Weights of a small self-supervised audio encoder (BEST-RQ): trained on short read English sentences (LibriTTS-R).
Rows from block 7 of a small self-supervised audio encoder (BEST-RQ), named by matrix and row number. Rows with one number belong to one neuron. Each number is 128 + 24 x the weight over its row's rms, rounded and kept within 0 to 255. All counts start at 0. Numbers have three digits each.
After each neuron's rows are labels from the 100 clips, of 14848, where the neuron reaches its highest value: "responds to" is what is common among them; "loudest" is the band of the loudest frequency at the time of the peak. Only what is clearly more common there than usual is listed. The data: short read English sentences (LibriTTS-R).
# fc1: MLP up (model.blocks.7.mlp.fc1.weight, 1152x192), inputs 117-155
# fc2: MLP down (model.blocks.7.mlp.fc2.weight, 192x1152, transposed), outputs 117-155

fc1.266:094115118138198131104167120149141126145098176096114156058171120139064160123121168136150088108154116081131141152079094
fc2.266:149123109120110134117138119128130101140140136152154117115126141182138139107113141131121115152194123144121113154182094
responds to: voice: female
loudest: 500 to 1000 Hz; 250 to 500 Hz

fc1.333:102155143149137105131138105152131089156109103147118125115069090127131120101096130116134080080131133124145169098175096
fc2.333:142140085141122129129144087105079192113125148134117100109107164124123146111131148127137117143085160149106121140130110
responds to: voice: female
loudest: 250 to 500 Hz

fc1.634:105099150135141139180144125079104139113120105115148134120059132152143157113177151127141126141116099125150124144092121
fc2.634:106112123117112163104102113103093084141135152131145124105153138140091099160123091131103158161145062129134187104121129
responds to: voice: female
loudest: 4000 to 8000 Hz

fc1.512:126158128116099129143135173138130122136146169160199119080136092167127111130116085131101140161133123137134183078139102
fc2.512:136103099109087104160103165101136090116110148168141137088131202114126130163128102122160155089140094164153108170112108
responds to: voice: male
loudest: 500 to 1000 Hz

fc1.457:125106116150169087115164158091144128141127128126123138138130160124119121112152107108166124175138123061165123123106110
fc2.457:105150146108121124118167158138080122162128081152182106123134168115105129123104123174114143110175128169141092126114129
responds to: voice: female
loudest: 250 to 500 Hz

fc1.367:103111122114127123138156164134110140171140161133154111121104150102100110184112113083139184109143112111126095116110134
fc2.367:131123121168136134127121111129110100123118181126139169118092149131118101099183133090114127179142123149136089126139104
responds to: voice: male
loudest: 250 to 500 Hz

fc1.485:106145161087184152151132153147150102122109118122148139135178098123155093101132169131156139103207117191118103090104154
fc2.485:123110125099173160147181123145113134126121123139142128107160137124092104160122116130149144158148150177194104128123093
responds to: voice: female
loudest: 250 to 500 Hz

fc1.430:135118121144132093163141123114118153128126134161148077147158096118124136150159128116107099114118111119105130048119107
fc2.430:141113151118126154108105092140118162147105130137136142141122125141131110136109151167113172155150158087115106100153130
responds to: voice: female
loudest: 250 to 500 Hz

fc1.105:077153101147127152162106140160132142110144138146132119121171138169107126146165117123136131116106164124178109156134103
fc2.105:126197113106131128126139097137086129148146153111161132106142136099174173136104118108086150147162136185142113129159130
responds to: voice: female
loudest: 250 to 500 Hz

fc1.138:126143118120118058133133102126152154144137159113100138115132123141141129104114106141110115138148121134156136121167092
fc2.138:131118114120045126176099164130123120103086131129132102098127122113124131160113157127133113117138122127115147115123144
responds to: voice: female
loudest: 250 to 500 Hz; 500 to 1000 Hz

fc1.163:105107095120145099085090106132150177126154091154112168117149154115118162106142173089137085118099154144144131133147157
fc2.163:112092087128108108103133127160094175100102098164106180109133125129111128117066132100107143170138136165149156111170158
responds to: voice: female
loudest: 4000 to 8000 Hz

fc1.295:126114110159165086109178118090137110142183135123125108112095120126129098161117114124124123167102134081142101132124134
fc2.295:104149133144105139141194135107157102150135108169093126140121132114120149172133133121139106129178086092148126117113127
responds to: voice: female
loudest: 250 to 500 Hz

fc1.666:093160097144129164099103105157141134136105122127126138093150159118136102110119143149111148112132085143137094124137134
fc2.666:183125143134151127116128132109159137107145126163113154129112118104104077122125129176095153154117141105153140121138144
responds to: voice: female
loudest: 4000 to 8000 Hz

fc1.197:114117124134170092154148119112078140117091134105141108125092135124144144119075086111127139092150102134145125106128118
fc2.197:134109095121124148129122144150124145116082110083096126127138125147133061081091154140094075120116124105124136134151114
responds to: voice: female
loudest: 250 to 500 Hz

fc1.278:104139120172079097167138179119083129133166137117124091127096123180100151140129139109124097116111134195173122145118123
fc2.278:101109156137156138138083117129078102092149101111109120166133146148109147110164153109146080125101092135101123160116117
responds to: voice: male
loudest: 250 to 500 Hz

fc1.592:147137144170173101108150110106131107135184138099093137141106137127128108152122132197129119136131155107082127130140118
fc2.592:141151161110088156158125121135106118138153126071152151108134151146147123140121147163120178136125124124093179105151136
responds to: voice: female
loudest: 250 to 500 Hz

fc1.194:103121127162107184146147165101148169139122135111091093126098133117155117138122132129124119109164105118153090133153110
fc2.194:122137109101162106129138128146140135119135123137125152147145167145133178109121139126160114155115152161178098128130129
responds to: voice: male
loudest: 250 to 500 Hz

fc1.626:085090044150112171153187135156130132127162114118141085144110132117133144099127182171160157142158135130140122154101082
fc2.626:148124104179157166103135114117127098138107116119108071122151123143159141125176088094147167091140131115183119157129083
responds to: voice: male
loudest: 250 to 500 Hz